{
  "train_examples": 42238,
  "head_dim": 48,
  "parallel_block": false,
  "inner_norm": false,
  "mixing": "mixup",
  "loss": "cross_entropy",
  "optimizer": "soap",
  "adamw_lr_other_params": 0.0021,
  "max_steps": 12300,
  "batch_size": 512,
  "epochs": 149.1,
  "warmup_steps": 240,
  "weight_decay": 0.06,
  "adamw_weight_decay_other_params": 0.05
}
Rows from block 3, named by matrix and row number. Rows with one number belong to one neuron. Each number is 128 + 32 x the weight over the matrix's rms, rounded and kept within 0 to 255. All counts start at 0. Numbers have three digits each.
# gate: MLP gate (model.blocks.3.mlp.gate.weight, 256x96), inputs 0-95
# fc1: MLP up (model.blocks.3.mlp.fc1.weight, 256x96), inputs 0-95
# fc2: MLP down (model.blocks.3.mlp.fc2.weight, 96x256, transposed), outputs 0-95
gate.100:107083085138154161068105174135100178138096155166084136134133150133080039159121091143172120111162090114080112103150113125075154160146092173176102141086087133129121139110082127122167131083142150140152207108080186141126062099154135114110198114141165084137151075093096179152074178107071174172
fc1.100:053095145094098140071163090137133157137158131106139124172152093110091143102083115144146135124103151086149111141077079113166047132133122148100117086111132151116116160097132129101112115164082116170132089107172078126166141112136145157165136125152083125196104118128082179141151067137141104129
fc2.100:140129147145077114138119163106111065066117095129078061099084120131156186171080139116102117107129147152098121118128110117126163124150153098167154139050058116105059097142111086128125112105109077133094145102064129104134093109126136176188135113158199093153094094101164115072107140130132144104
gate.101:181208168096081000099119148122136112178078049124202154141140129136138118145135122127106117032146179133181125126151094129108112087111063087156130141057156113136151128119109156076165123106041110073149101118085085101072089127100112159118136159128162100094178121180115139127106104138129168104
fc1.101:127073119142134159129206144100083130095083172124082159122123120061121103143072145148114100134110130105162158091083127127110150121056181131109110132234145138147122138113166133102126153124169127209117198201131097142118096166156158122125082133181190151184130110124133136149149104142202105059
fc2.101:158127143080147136110162087126156170155095151096188125084115111111071102166121141207150148092155129128196098090139164197156102123179143109142143092150143095180107109163103137085149159124168138076239128164155112077137116078121154129134138170154079173109169168124129134131123070124109120134
gate.102:177104108059072110105117152135107128086154143105162089121127177158127182089102151112116110137111148160177155056065121154113086112121153140113169156052068144179080139100064189099120122130176159122121113176136147121162084129160114138110096176163106111125120143072166142116065080157087114163
fc1.102:114156084121167090105148178154078185154121119164210108115144089112166092149056175105112094106085176096110114142113148132182163151066157101143158087116154133103135112129144145109157126130083118105078182119107118084139113149119190063134143120142090161152095130100106143011109047134103116107
fc2.102:137153172165166095135115201164134200064124113059185094124143087100168113130135113117192137130134142137176111110161198104170175143173154134140155185129197120114133130144084100146113096119118091131104147088183104166155120120158159077140120129179149083184116165136140161119147163181158116115
gate.103:104154140124135158151123103091128108161139127156150083134110131103157099181118083151152155213113077091095144155079109114131182129180200170140168164144185135077129141132137095170118106127054079133140131184070152107067112126146113124118153108141121099128190062138146137110056110089087156111
fc1.103:063130155190188102143094095178145088128161090089106110190166112161113155096121159128114139153108091117049181153163124108143178156080137171162167099156117127108118160168121086111098077152107096127086126186149110114180110116130120150139120095170134182119132172123106145141133152138107089175
fc2.103:114064110111125095154097166057123111218097131109174134127077136063143124102110125083092126115158107121107146117101169174112069183138146168073051114141157147079103104114109116126146083113107142089108205111068166144083080149095163149142062133138125135146127125115105139129121108127177083160
gate.104:110078109104135190106111133164141163155160124104119157184105106147065146149045123077154158139120118111110101107159147075123140119053140189146104121178126100136164059139136137188104143139160120123108159138169122185114117125111140126217191162125127100179129105162151212140123137090132135110
fc1.104:122158197155160130184086145143071102157126101126150149160138157165111117103146124134108096104207150106168167103119161130127147065102136083107113148132170122084079106165120123141108079192134149219201081153102145157106140107110111136084127143161121122097112147163097052062111154090205146113
fc2.104:127148160118108080064095093156075127127135100100142102174120171070090147094137121139108190100113102090121120115124180148170135103178078097145193147183144113148091115058174171139146164154137166154115079127080109119134141119147120109142125124127191155082086176157125167167168120162093095133
gate.105:122091098096110115100100116147128125139085149165114160189114095161158156134131073143171137134104104134116112125095087126085111167180163164087052138108074087106131090129116161137161169145083170186156058140168165146110068139175164132183127136159117087119190177121175113192179111178066177137
fc1.105:073060106113135119130088113131083099066148187086097103171116179112156122166122100131164097115126141156093186135121076167108161065146202140057140137128116076081138128141125135160082151177171132135123083167177110134166147150134182106198176154071129085098185127140143145135162060151066135134
fc2.105:169115082128054189116168148165117173146131161108111120079119131084110118151124161184096193148115097064135140144149109145080060090078139207135111106157127114110096160106126112090131167091187121163227010106091120099124073136143115092139144134114127180102082083152128126154053118171123143055
gate.106:155181140104130121127120122131135079102146131110137140144081171144074121112120158135170138148125142118085143126123070141145143108117137150096125106112077192156208121091141139111077134139140104133132116076129134123130158160183081144100117145152147101093120112130126129078119154122158121190
fc1.106:144115136124149124138116133130104158186118123119105082186157114127114082137149186137160130171143110149147141123064097130110148164134110124155103096118123097163147139109089087115136129122109187163116091141162130120177159114163101123142085107197157076144147066136111141066085162141150116142
fc2.106:094111155143116177107128169133130095124109180212127101133165096098140054118152159089110148143138146125127149120124126136112119128140102106113095113144128173121126141135145105085133109102141076149108158113175156136188131124164155125181149097115103156113091160127109135120164161166103143110
gate.107:134110166164071096067158127154160168165161101149151081052159143134145142127102102100153161148088137121149173126118171101099138172105115134088091118103122154112131126114109151136142134146117139113105132135144107172177073124158155174078106104112125146119074136140132105192159175140184081135
fc1.107:176120140138158078125090110162161125158142158125091078120156093099112123099110147116107089153151119098123153095137165140116141167119149208123151157134113147115149143149198131102128125144136145101109182105092094159149127156137181172075089100135034096143109060159162109107194123117106154157
fc2.107:123211136173140137157207142096106150158117174118120119141070094087136144138094120096151170138158144102090140106112136119135082129133117128147151111135126081111174178172139110191147066113167136104124176108090117101116114131100112082127103151145160181137172104141091118159136156147142146151
gate.108:158126125112142115151138111109139141135140117085135113126140064157169148113098119148131158090164093190100032091073127137212117116076127132109164147125167130114136140121075087135174125130134111113140078120078117103099154164123158145161136125140117146100089171134196118117139138144133169158
fc1.108:176110146149157104142117110131167132078122148131163174159150071147127130122092098131132155116140136172145121125148149188147128099087099157163144122117153072174232176130074102108135115126135172073129100152126115105147105126123138123129097132120130139145160145149126117136173092136143099138
fc2.108:170159147177132125121054138111122080172085149118167176088135158136137110126153148128117077167085140141106173141174139164191159084122173135147150096082148142135160151147130135106119132125127161120148139128151174078104128145116047087112094133120170151174095144084100172077114183124127120101
gate.109:124139164112106094016167140122142143136124102148129046115144141000127107077143129156169137132169126134098096161136102154166166036084130068149112124143125143132112107135150159117112154126106155103167101088100085127128171111157112107151116168109146170127134159052125160077109153130152081133
fc1.109:137090152068123137116095093097144132096110096141100131127114147078146132130121063121143113113202148157069162097114172127138140153070134100100195130128100175098131132154129123098193095154099159145144168152123155196102099128105079098190149130142184167139169197105123150161088152133139147100
fc2.109:128183121146030111117126167104106135122100070123177140078091215169156080148133114136179163143160094154121102157110151125131111167111123145147121118177115111147139193104155130172095080140130119086140149114157075142131161146080165112102134127133149089149109076147148066107129156122111155122
gate.110:127163128161150152103134160155159096162093121082150126132180036144125164199094135167125166091120145167090124133148165104092105095114145078088149107128119096151151142096118120133093160095149188138091152131145124157112074118149114100142109133166184138153104200157130145136152160082140135109
fc1.110:090154113139177142151145175137059167162084140077144190147127153098076129186129135089120095133125123158120156116126152081173108133094096144199147033126174121156103113084101130136079122115103110104130106074117109115106110109136133081163162143121118117109125132101125102098150116139146165130
fc2.110:129002156117155160102110121105209125171146112110105087121149164171140133185133093157191146113175117139106116100135065116107126132121089132102145139129110106196123153118135105119130083136153086117106152142140136143100140143163108172182155107114061117120157180135170121092121109099115128129
gate.111:148159153140133191160125124086051134142075133163137189149190125126128145126124121135192120133129132169152097113127120201111108069078147152117089103100112087139145155020157138115114130116136180133112140171125145155135153156099134117093187173120025085075145173163180150085145106131136103116
fc1.111:125147078176118145125104173075086090163125201163085162091093171158130118116069082130153096083111179181131130141110108154098143101134160135108149145098108152091149122097130143146098161136097151104133111155121117164124148108037065105131108091152075089112157158122153147133093101127125127146
fc2.111:146132104120130179106174155136137130119149125145190136133105097150165189156136096142147188166188143116152111089159159117052088111103147154137134100178111144172132121151096162119079095160153085164112119156105130113131138125166064122149064193078187114134152219129158158133161092155114138077
gate.112:113122182128070118084106138157117110126114112155111127151142119080071152137072068161117179060153157099114100083132161100139153108085087143114142122166069109082131089142061110091134099077115148130164141141138178119169108185130140106116120186104156067156144115146131121123119164130135099115
fc1.112:091169197130134094066140147109128102086109145127131145130126127128127140192133137147056146133088099091108173131151152144087100117108046133074097134148081147128128127116138145145173125103084149080095074133109116131165115129172187152152103122084127174106129181138162139141166193144104130115
fc2.112:076123148086130124116100064127157136127176119183116113117155130172151136171147119141173153127152116127102166096102127104124149200146109147139103104114140144139179165102110142093117178096121111158156113098140143133136089081137081126049113110105111125122108137153143107146078154142099131055
gate.113:166145137123127147158104136124161110225085061097115138128093126121116096132092145119078122130098119154153134116114081127124099126099049109136131150168159108135148103071091147116108098178140171043225148103170122151097114120184143124107162109139118110130186111067089138121113143178126179059
fc1.113:129078128110092137124087107145130121149142140147091105095141072113117180190117121103118060197180123110090135095119093185145155121112174182128153113114086100153140067127138177171131101161170144168076130106095122150188133136139091141084138052150154131166119185186110173165112130102112109104
fc2.113:095093143088100147132152064132155095101058129115151149147145072119127149127077072178165082158156100175149166133150105131083144165080123103104174117133105169133120129164106096154162154134100107123149114100083104114133098199131084101097158237155077094138093108168147153149111135046106128126
gate.114:125123151123085113190172130133120089133159114067114104132113087188173173151168153103132162130110108166121114159170154165094131096087171067150131123156121165077125096080153064183148160123131109126054106141152146168126133085121141178127202117133103138116119102140100045127103165132089122128
fc1.114:159127110202140169114094113152130117177149146138187120085117112152081116136141178099174101192072111066138099104173142107162122087184118104160118120131093203187080149143153124169168132126119135059142128165080098151086115130127124110128160150131105134185096179185124119058111138115075071138
fc2.114:151138115150133151127094141085121167130089133119101117118048131119151089123122086137089140137099088085087098120079153111111157121135157127142073142192083141130113084115155160157146041116058130144140143199157122114085105127150135145136144158105140145084109138095106130053187158178051123155
gate.115:153166120090151101100142130068155081168160079076132162147161110104132110141135129150123136146174123148129122126102174195164140079080110194182125143074142061118127152127120114103104123185135138111092130187118201149110118144129088121145084101178063041167145140083142129128109126127221162140
fc1.115:187120104119142084083092163167124112097122147175101112095147117108082157155146152121147184112144088170156089116150075119153107199126069144121136144123154157121121090122098066086113125148092149104154110162091129110084133094148095163116105083104088135131055144164165099074153087192049158170
fc2.115:081170114179122197144106165128144126119107123138163170130121123209134108151103092101136179165128094106137125127103134125135119096098124117172140172085106106155114129137176098122085124123123161165075182081187101101150069081122135126120148065144075155157092088103124116078083146080070115139
gate.116:135095066163156156140146164053186135131134120182119069076169119106105092065070125160088127057088128167134082148166080106095135172147158135137142173158166116157137174046186125129119179121060122140104151127133123145120191087107070144153116114120185141166161137154100136176187183111133115152
fc1.116:103134099090125113134145150136123104177156147151169141100142108165173091090167118135111182163156087101145144114121143216106115226162159161156094162078151106145068119139071070136109120133115214051126181084144180082171123079159164169080072087125145095081087145143143146128103117129115202056
fc2.116:132160122161123141119115072101139139070203100161130195087146087115172120135065120108097176151126176154126088170136132116122193118102103043178122113110090105145068103167154157076130103100106102129133130171128198137077034096089153118107141148137121173214088135204140144122106129161134143114
gate.117:111145107088082111108116109121109079137140107082116114128152167162107089126158161103148135098127146141125125108169145108133132089070128104116188140133156135118141066128231160144139134103163088152131110087127104099155130104138176180154042123163133150099130102095142104173112150127142147157
fc1.117:143195105076153054073142103110154180149109112131125162142124091152120080078109149134142149073151112137143153108169135192080111127065111132104106120100099076078187088127120157104096165154120146138133158139159143140081076137132189167116101095166108162138175152125149195114103168110179181128
fc2.117:126094091129147108107088148130094118103181107124068114131212248115093116074128130184123094118134174102062180155136146108085091131115126079103156125121136097085127114129122134195151122138136102105102125100122144151101113171110124101170135135110092146123167176098130140173130092115110122110
gate.118:140141141102123197135191147070143134140088145134130095115204167201096116103131111163167129110135089128090075147163142079101091091116057088118136058058083129144170115125153149143100075092050158169165187049104157130123155101104108119204103184177156122151105169094180147127121144134101073181
fc1.118:151177127104151098127093140197111136140143124147105161113096064122179147119134066110128104150117096162135119116094195124115189145076104146133140102146201117163117103142079157114124127192100091151168116173146045118130103146201138178176164078097097076064167117164154199120130087096155151157
fc2.118:106129118210141149107087113090099126166087155165100135103109090097064098117120095132084111072154099180109166121081123062129155117183062166186111159101179163106156139136137088183142173142145147111105158116134084078040183108097115065110137133134144175130113136136104143094118108069154101139
gate.119:090092152109113144146147094171140123118119112184135133115177158159084117176088119126142137118105149182125108107132102153130096160093082151118132165123178107195114131146123134134137097130149169097197118141135109156094052124125141164092143072168180133137185152114126112057134108145120166130
fc1.119:155139130085142131155150147105070117144145115108146121109132093120110153136144135080128094071214086154138121091183093074140094161145121142118160127146107142105122115077155108102130139191146136157156146131128108072125146139097158100086064116143138135127144130135172129100130134178115166103
fc2.119:170141125108122110118146194142124161137071138056155104090125111124191120140109112150120114176068080147174154129160135128101178142178144107115130127116078141087181134109128152127136086121165116116154124191101119130152157109138171138109160114145164135154213205174112166117088144138122138155
gate.120:113130145113119126097140107102170165101073173135153125112057091163144142153053134095189149160187108121093125163080173095082202131111134148106140153156113120130139129135098140138124132138100134164113147025101202106168146142148159138174181069167175044160086115172113089188133126133094100161
fc1.120:129101144079090135184119084168159173170067157125181192075122131185121110190136103142178117160179135083111098127093143096134138180100169196104151141221120164101074096153112169152157095130030158183144131155134123143171139093119092159127128113166160117138159114129096112144102046145125093182
fc2.120:125171111154161182155129086100145122199188088172117107162180101106121116120162123162087122095123102145112121143126129178123148150058081113127102101139117118101095165107150141089068185185169106160120167150101099141076117161137141088092112105204085125118162143158174182108100160175158111118