Weights of a small image classifier: patch size [2, 2].
Rows from block 3, named by matrix and row number. Rows with one number belong to one neuron. Each number is 50 + 10 x the weight over its row's rms, rounded and kept within 0 to 99. All counts start at 0. After the name is the row's rms in percent of the matrix's.
# gate: MLP gate (model.blocks.3.mlp.gate.weight, 256x96), inputs 0-95
# fc1: MLP up (model.blocks.3.mlp.fc1.weight, 256x96), inputs 0-95
# fc2: MLP down (model.blocks.3.mlp.fc2.weight, 96x256, transposed), outputs 0-95
gate.58 105:48 38 56 41 62 40 64 68 70 54 46 64 49 34 51 52 42 40 63 46 37 38 71 45 46 39 52 64 58 49 58 52 60 63 40 65 43 42 30 58 78 41 46 47 43 40 53 49 52 54 45 53 37 48 42 49 37 42 30 37 55 62 57 57 66 61 48 61 47 64 41 56 47 50 48 71 52 54 53 51 58 54 52 59 49 49 57 64 30 60 43 47 47 56 56 53
fc1.58 111:51 36 51 65 51 40 36 43 49 58 72 68 55 68 44 54 56 48 49 50 55 38 45 48 40 40 55 54 46 47 62 26 41 63 39 48 47 46 61 47 57 61 45 56 57 60 47 56 40 46 60 64 46 77 37 52 36 59 56 62 28 60 50 56 51 53 44 35 56 48 50 59 42 60 35 40 51 47 53 58 46 61 47 48 40 55 69 67 57 57 46 67 52 31 58 67
fc2.58 111:31 68 34 50 54 46 55 38 55 40 55 74 59 64 56 61 56 48 53 36 49 51 52 69 48 53 47 64 45 55 60 41 49 73 59 47 61 60 51 54 58 60 41 51 56 44 59 49 46 58 56 49 58 40 38 51 36 40 43 38 77 50 50 49 48 49 54 41 59 55 34 57 46 52 47 55 39 63 54 64 33 77 55 53 60 45 40 53 48 30 44 38 64 49 52 36
gate.59 089:53 26 52 45 52 54 51 41 40 53 40 35 36 55 46 30 62 72 64 46 66 64 49 59 64 54 65 73 67 57 42 53 59 55 55 61 58 52 47 60 54 51 33 48 37 40 54 63 48 50 65 51 53 49 48 55 66 42 50 44 47 69 37 63 51 43 48 64 45 65 51 51 71 38 66 50 58 54 54 39 46 46 48 41 61 48 69 54 49 48 64 42 52 44 59 49
fc1.59 092:46 42 56 63 59 53 50 61 78 51 49 45 51 45 55 56 42 42 64 60 48 76 59 50 57 35 45 50 46 49 45 49 64 40 46 75 64 52 46 54 43 62 43 33 39 36 54 51 57 53 44 44 52 45 51 46 34 52 36 51 65 49 30 46 51 45 50 66 47 53 47 55 43 58 31 55 48 66 30 55 61 53 60 45 44 52 37 36 70 44 41 45 33 61 40 60
fc2.59 097:45 51 44 27 62 59 54 51 69 53 62 45 49 62 52 56 31 46 71 52 49 46 50 47 56 47 71 46 74 49 52 53 66 54 57 41 52 59 48 64 56 63 48 57 48 43 69 62 44 51 60 34 58 38 50 60 44 55 52 61 51 53 47 48 39 29 53 70 49 59 42 47 58 46 52 48 58 48 59 58 48 21 40 39 45 53 41 44 40 48 35 49 62 47 67 36
gate.60 116:67 43 41 68 46 54 46 55 67 38 52 54 36 47 41 47 60 59 77 40 34 41 45 66 49 64 69 47 51 61 48 51 63 63 38 41 53 53 56 41 63 47 55 41 40 45 53 36 45 56 24 58 43 44 60 52 50 47 45 60 49 49 60 61 63 65 62 67 62 70 49 50 50 54 40 56 52 42 62 47 47 56 60 44 45 71 55 47 53 57 41 51 34 46 63 57
fc1.60 114:59 53 44 48 55 60 46 32 52 57 44 48 49 45 42 53 40 42 53 35 59 48 55 52 72 40 60 57 34 52 58 49 63 60 32 46 42 42 53 61 43 52 55 50 57 59 34 62 65 59 61 60 49 46 53 46 32 48 54 45 45 38 57 57 54 47 42 50 25 42 31 39 44 33 59 50 49 41 49 39 50 58 67 75 45 57 33 43 50 62 29 28 47 48 47 36
fc2.60 112:47 55 49 37 40 56 63 52 37 64 60 35 57 46 44 41 61 40 50 40 36 45 44 62 48 54 38 60 45 53 45 56 54 45 39 56 46 60 36 42 45 54 60 39 53 53 51 62 54 52 55 24 53 59 36 47 56 75 46 59 58 58 76 43 53 61 54 61 48 40 61 50 28 58 39 30 64 39 36 40 56 55 39 54 61 47 51 57 46 73 54 47 51 46 65 57
gate.61 092:37 62 53 65 60 65 41 54 66 40 63 59 27 46 38 59 53 50 41 54 62 56 60 45 66 44 53 59 65 66 61 62 44 48 41 45 48 52 53 55 49 50 50 42 45 42 67 52 62 52 47 44 40 59 37 48 65 57 64 58 68 47 50 52 51 52 48 76 54 38 45 32 52 38 46 29 61 32 47 55 45 50 49 52 46 27 61 45 68 44 57 50 53 42 59 44
fc1.61 096:49 58 58 35 49 36 53 44 42 54 41 34 50 58 59 32 32 29 68 47 23 52 50 58 60 72 54 47 47 58 48 48 53 54 49 46 55 40 51 47 43 44 47 52 63 49 43 57 64 62 39 36 54 49 49 64 37 53 42 57 52 64 47 56 41 42 67 37 63 48 48 43 42 41 54 52 42 49 67 74 49 44 62 42 54 66 59 65 39 50 55 57 27 41 55 56
fc2.61 099:57 58 38 47 44 40 55 53 46 42 42 56 47 54 57 65 75 54 49 50 60 50 72 43 41 43 32 54 62 56 63 48 41 36 57 68 72 41 55 51 62 48 47 41 53 63 44 54 50 58 40 55 55 65 69 49 61 56 62 49 54 47 33 60 49 48 37 51 64 48 50 35 50 55 51 69 43 38 49 35 70 62 43 64 51 50 48 65 65 65 65 53 49 58 44 39
gate.62 094:55 49 57 64 41 38 43 48 48 37 48 28 53 41 57 49 53 44 58 33 51 51 54 54 59 46 31 54 51 48 44 65 45 53 42 74 49 54 51 48 46 33 51 46 56 62 51 49 46 59 53 35 56 54 48 36 59 49 59 22 53 59 27 57 45 38 79 68 47 58 29 56 40 56 55 61 52 51 60 36 45 52 56 46 57 59 42 58 39 39 74 58 54 43 52 51
fc1.62 093:36 47 58 45 59 48 53 65 61 58 57 54 39 59 47 66 42 51 53 77 33 57 56 56 69 56 37 47 53 49 63 68 66 51 49 37 49 38 62 58 43 36 63 65 49 64 59 43 49 27 60 58 56 48 47 54 41 45 48 61 58 46 62 66 35 42 38 32 58 46 45 28 50 51 45 46 46 62 56 45 44 50 48 47 49 56 48 44 62 55 45 43 24 58 46 55
fc2.62 099:49 47 52 43 64 56 55 49 45 58 43 58 56 55 52 45 51 73 57 26 59 45 66 49 51 66 45 38 66 43 41 69 47 43 50 61 43 65 52 59 42 44 56 33 41 52 47 51 70 44 49 57 49 42 57 32 40 44 68 50 42 55 65 68 37 67 38 57 55 65 40 41 66 54 55 51 59 48 46 40 35 50 42 39 51 56 52 72 49 40 40 44 55 64 37 59
gate.63 098:57 42 42 48 58 51 35 49 57 63 59 55 57 41 57 58 50 50 58 63 63 40 48 36 55 54 56 54 59 61 33 75 46 57 39 54 58 51 46 54 58 67 48 58 53 55 66 65 56 37 25 46 33 49 57 57 66 53 50 47 67 54 42 60 48 39 40 37 66 50 37 57 66 33 39 54 42 61 52 35 45 68 56 59 55 42 62 41 56 62 68 42 47 42 52 59
fc1.63 090:65 42 66 37 47 48 50 55 40 47 51 56 54 65 55 38 39 57 58 34 61 52 65 46 42 57 33 50 39 61 43 46 66 64 57 46 35 48 37 52 42 44 46 62 49 55 46 30 50 35 44 44 51 68 54 43 62 48 47 44 61 45 65 49 65 65 29 58 36 63 49 45 31 51 57 63 50 46 44 39 49 65 61 48 38 67 68 54 40 55 61 58 47 39 60 53
fc2.63 092:39 48 53 58 50 58 41 39 63 51 51 62 58 27 41 45 54 56 54 51 63 75 45 54 31 41 68 46 46 64 46 40 63 34 41 40 51 40 47 30 36 34 35 54 47 58 53 58 45 62 46 40 54 42 51 54 39 50 57 58 52 46 54 57 43 42 30 45 40 41 32 30 47 41 41 55 45 65 60 59 43 36 49 53 32 53 69 50 57 49 42 55 36 45 42 50
gate.65 108:48 56 58 54 45 53 54 47 56 61 57 40 64 46 40 51 45 31 51 56 41 71 72 50 46 43 46 43 58 59 58 58 63 39 45 38 58 52 59 51 65 49 32 55 48 34 48 34 53 80 61 59 43 57 35 70 47 57 46 57 56 61 72 49 60 45 57 51 49 46 43 23 59 34 51 45 49 44 58 51 48 41 50 64 43 54 44 48 57 50 59 42 35 59 65 40
fc1.65 100:67 50 39 48 55 37 57 46 56 64 45 37 39 50 48 48 51 57 39 41 59 42 59 47 47 46 62 41 37 61 65 48 55 50 47 46 54 71 54 59 49 75 47 35 54 59 55 52 56 22 45 71 37 56 42 45 50 63 35 67 45 54 49 50 53 46 48 33 54 63 52 50 46 63 61 36 42 41 48 65 46 67 51 69 47 36 48 54 55 67 51 35 48 31 51 51
fc2.65 109:61 45 36 38 30 61 35 55 34 45 47 40 47 67 62 54 47 54 42 55 41 32 52 54 51 35 49 57 44 55 51 31 44 45 42 53 64 41 40 47 50 56 64 51 62 40 54 38 71 40 38 62 52 54 44 48 60 55 32 47 41 51 48 49 44 47 64 62 54 43 38 66 47 38 48 64 64 38 39 38 55 74 45 66 48 47 49 52 45 53 49 42 43 35 75 50
gate.66 095:41 55 45 39 50 45 49 60 60 43 56 46 60 65 47 55 56 38 51 54 36 50 59 49 67 36 47 56 42 46 45 50 43 76 66 52 34 45 45 50 63 54 53 60 55 52 43 35 37 48 57 57 38 26 61 34 41 59 51 44 49 40 67 41 43 53 43 37 43 57 59 68 51 47 36 52 66 51 41 48 51 49 71 67 22 61 56 40 61 58 48 54 41 64 49 44
fc1.66 101:55 69 51 53 45 56 46 52 64 62 55 62 66 40 37 49 48 63 35 52 40 57 78 34 46 60 56 40 53 40 59 68 46 51 51 56 51 40 55 63 45 63 54 31 38 51 60 49 57 52 40 55 33 55 52 54 58 70 30 56 48 70 57 48 53 38 35 72 71 50 43 46 36 43 59 64 38 40 57 52 58 55 42 53 51 47 58 54 42 52 58 52 50 44 50 48
fc2.66 111:32 44 43 53 59 50 38 61 63 55 54 57 55 52 51 37 62 39 49 34 45 60 29 60 63 42 52 36 38 49 58 45 44 57 53 69 47 51 48 49 67 36 75 69 51 34 52 56 49 49 48 32 42 49 58 47 53 43 68 55 52 34 63 44 55 46 60 56 44 39 66 40 42 45 60 31 46 51 65 53 48 42 44 55 55 47 41 27 49 54 39 65 37 63 57 55
gate.67 091:67 54 69 62 45 49 35 62 42 31 60 43 58 39 52 44 62 54 71 37 67 71 33 50 55 47 61 46 52 43 46 31 44 62 50 49 56 48 50 53 43 43 60 42 42 50 36 46 45 56 54 59 37 55 50 45 52 60 39 52 55 54 44 50 58 44 62 34 43 53 53 49 32 52 49 45 60 40 53 53 73 58 52 38 57 57 48 49 37 51 57 42 68 51 84 51
fc1.67 099:51 53 59 45 48 35 47 61 59 52 62 55 49 50 51 36 35 59 49 62 54 41 53 65 40 42 55 40 47 23 28 59 43 47 60 45 37 33 56 32 58 46 28 57 53 72 30 35 55 40 49 75 50 56 66 35 55 59 47 38 41 55 50 36 59 45 46 41 43 47 46 40 45 53 57 42 44 46 56 58 58 48 54 52 48 44 59 52 63 49 61 38 56 33 51 55
fc2.67 100:44 43 53 29 47 55 51 52 42 56 54 58 61 58 53 35 70 61 65 59 58 43 44 56 71 58 47 41 49 44 54 60 54 38 63 49 36 58 37 63 58 43 37 45 68 56 47 56 53 38 56 33 54 51 51 55 58 47 27 64 31 34 60 44 52 35 52 62 42 56 44 47 44 55 47 41 36 24 40 53 44 43 41 47 55 44 54 48 71 46 48 69 43 54 40 41
gate.68 105:52 34 53 28 65 68 59 42 43 40 51 47 46 71 46 41 68 45 50 37 49 54 65 40 42 51 31 49 61 47 47 66 50 56 39 50 55 54 45 57 50 62 46 44 59 62 63 59 63 59 39 43 36 40 58 64 33 47 44 71 45 52 50 42 44 54 59 31 55 61 37 47 56 43 34 37 56 57 63 47 58 45 43 40 50 60 33 38 47 45 61 54 51 61 67 46
fc1.68 097:51 37 37 42 53 54 58 41 42 44 69 53 56 67 40 40 39 54 58 43 50 43 51 61 33 50 53 40 54 52 50 63 59 50 54 62 70 57 44 41 67 43 45 50 48 56 57 32 43 40 53 35 44 36 53 47 31 66 54 51 46 45 62 41 53 55 54 53 44 49 47 41 41 34 59 45 70 36 50 63 66 53 25 39 50 43 47 41 52 45 77 70 37 46 56 51
fc2.68 098:58 52 50 69 80 57 35 56 52 43 29 41 51 48 62 51 51 62 45 64 54 46 62 54 48 47 30 44 51 55 47 55 56 46 53 68 52 52 42 68 51 54 43 61 34 40 51 44 46 65 64 51 58 47 63 42 54 61 47 60 49 51 57 58 49 47 62 66 47 59 55 76 50 55 34 40 57 32 62 59 28 52 42 57 51 45 54 57 43 53 33 46 49 64 57 37
gate.69 091:46 57 41 32 58 49 51 51 59 62 62 43 61 45 38 47 57 48 66 51 23 45 39 50 37 47 56 55 44 72 33 54 59 44 51 34 40 41 39 63 63 65 59 43 52 45 42 41 45 28 53 56 45 44 51 49 62 57 45 78 60 41 54 74 51 37 52 45 53 39 50 46 36 52 57 58 37 39 52 60 62 49 35 56 46 31 51 53 45 55 53 39 50 56 51 37
fc1.69 092:49 49 40 59 58 52 66 21 50 53 51 57 64 50 47 40 44 45 69 51 48 53 63 47 27 59 35 49 55 39 75 49 56 43 34 39 48 47 40 64 43 56 56 46 47 54 45 33 41 22 45 52 44 40 44 33 34 37 54 46 59 36 55 58 50 44 41 50 38 36 56 49 50 43 62 53 35 47 52 55 60 41 60 43 47 39 40 44 57 65 45 45 58 48 63 46
fc2.69 097:58 57 62 50 33 43 41 53 49 40 53 53 49 52 48 61 39 41 33 50 61 56 40 64 36 43 29 53 61 44 61 36 44 45 38 48 56 44 51 41 58 49 53 50 42 49 49 63 48 61 45 51 54 49 59 76 41 63 65 45 43 58 42 49 65 20 41 59 40 56 52 48 62 44 49 53 56 41 63 60 63 61 48 43 26 52 55 31 55 57 52 68 33 67 56 52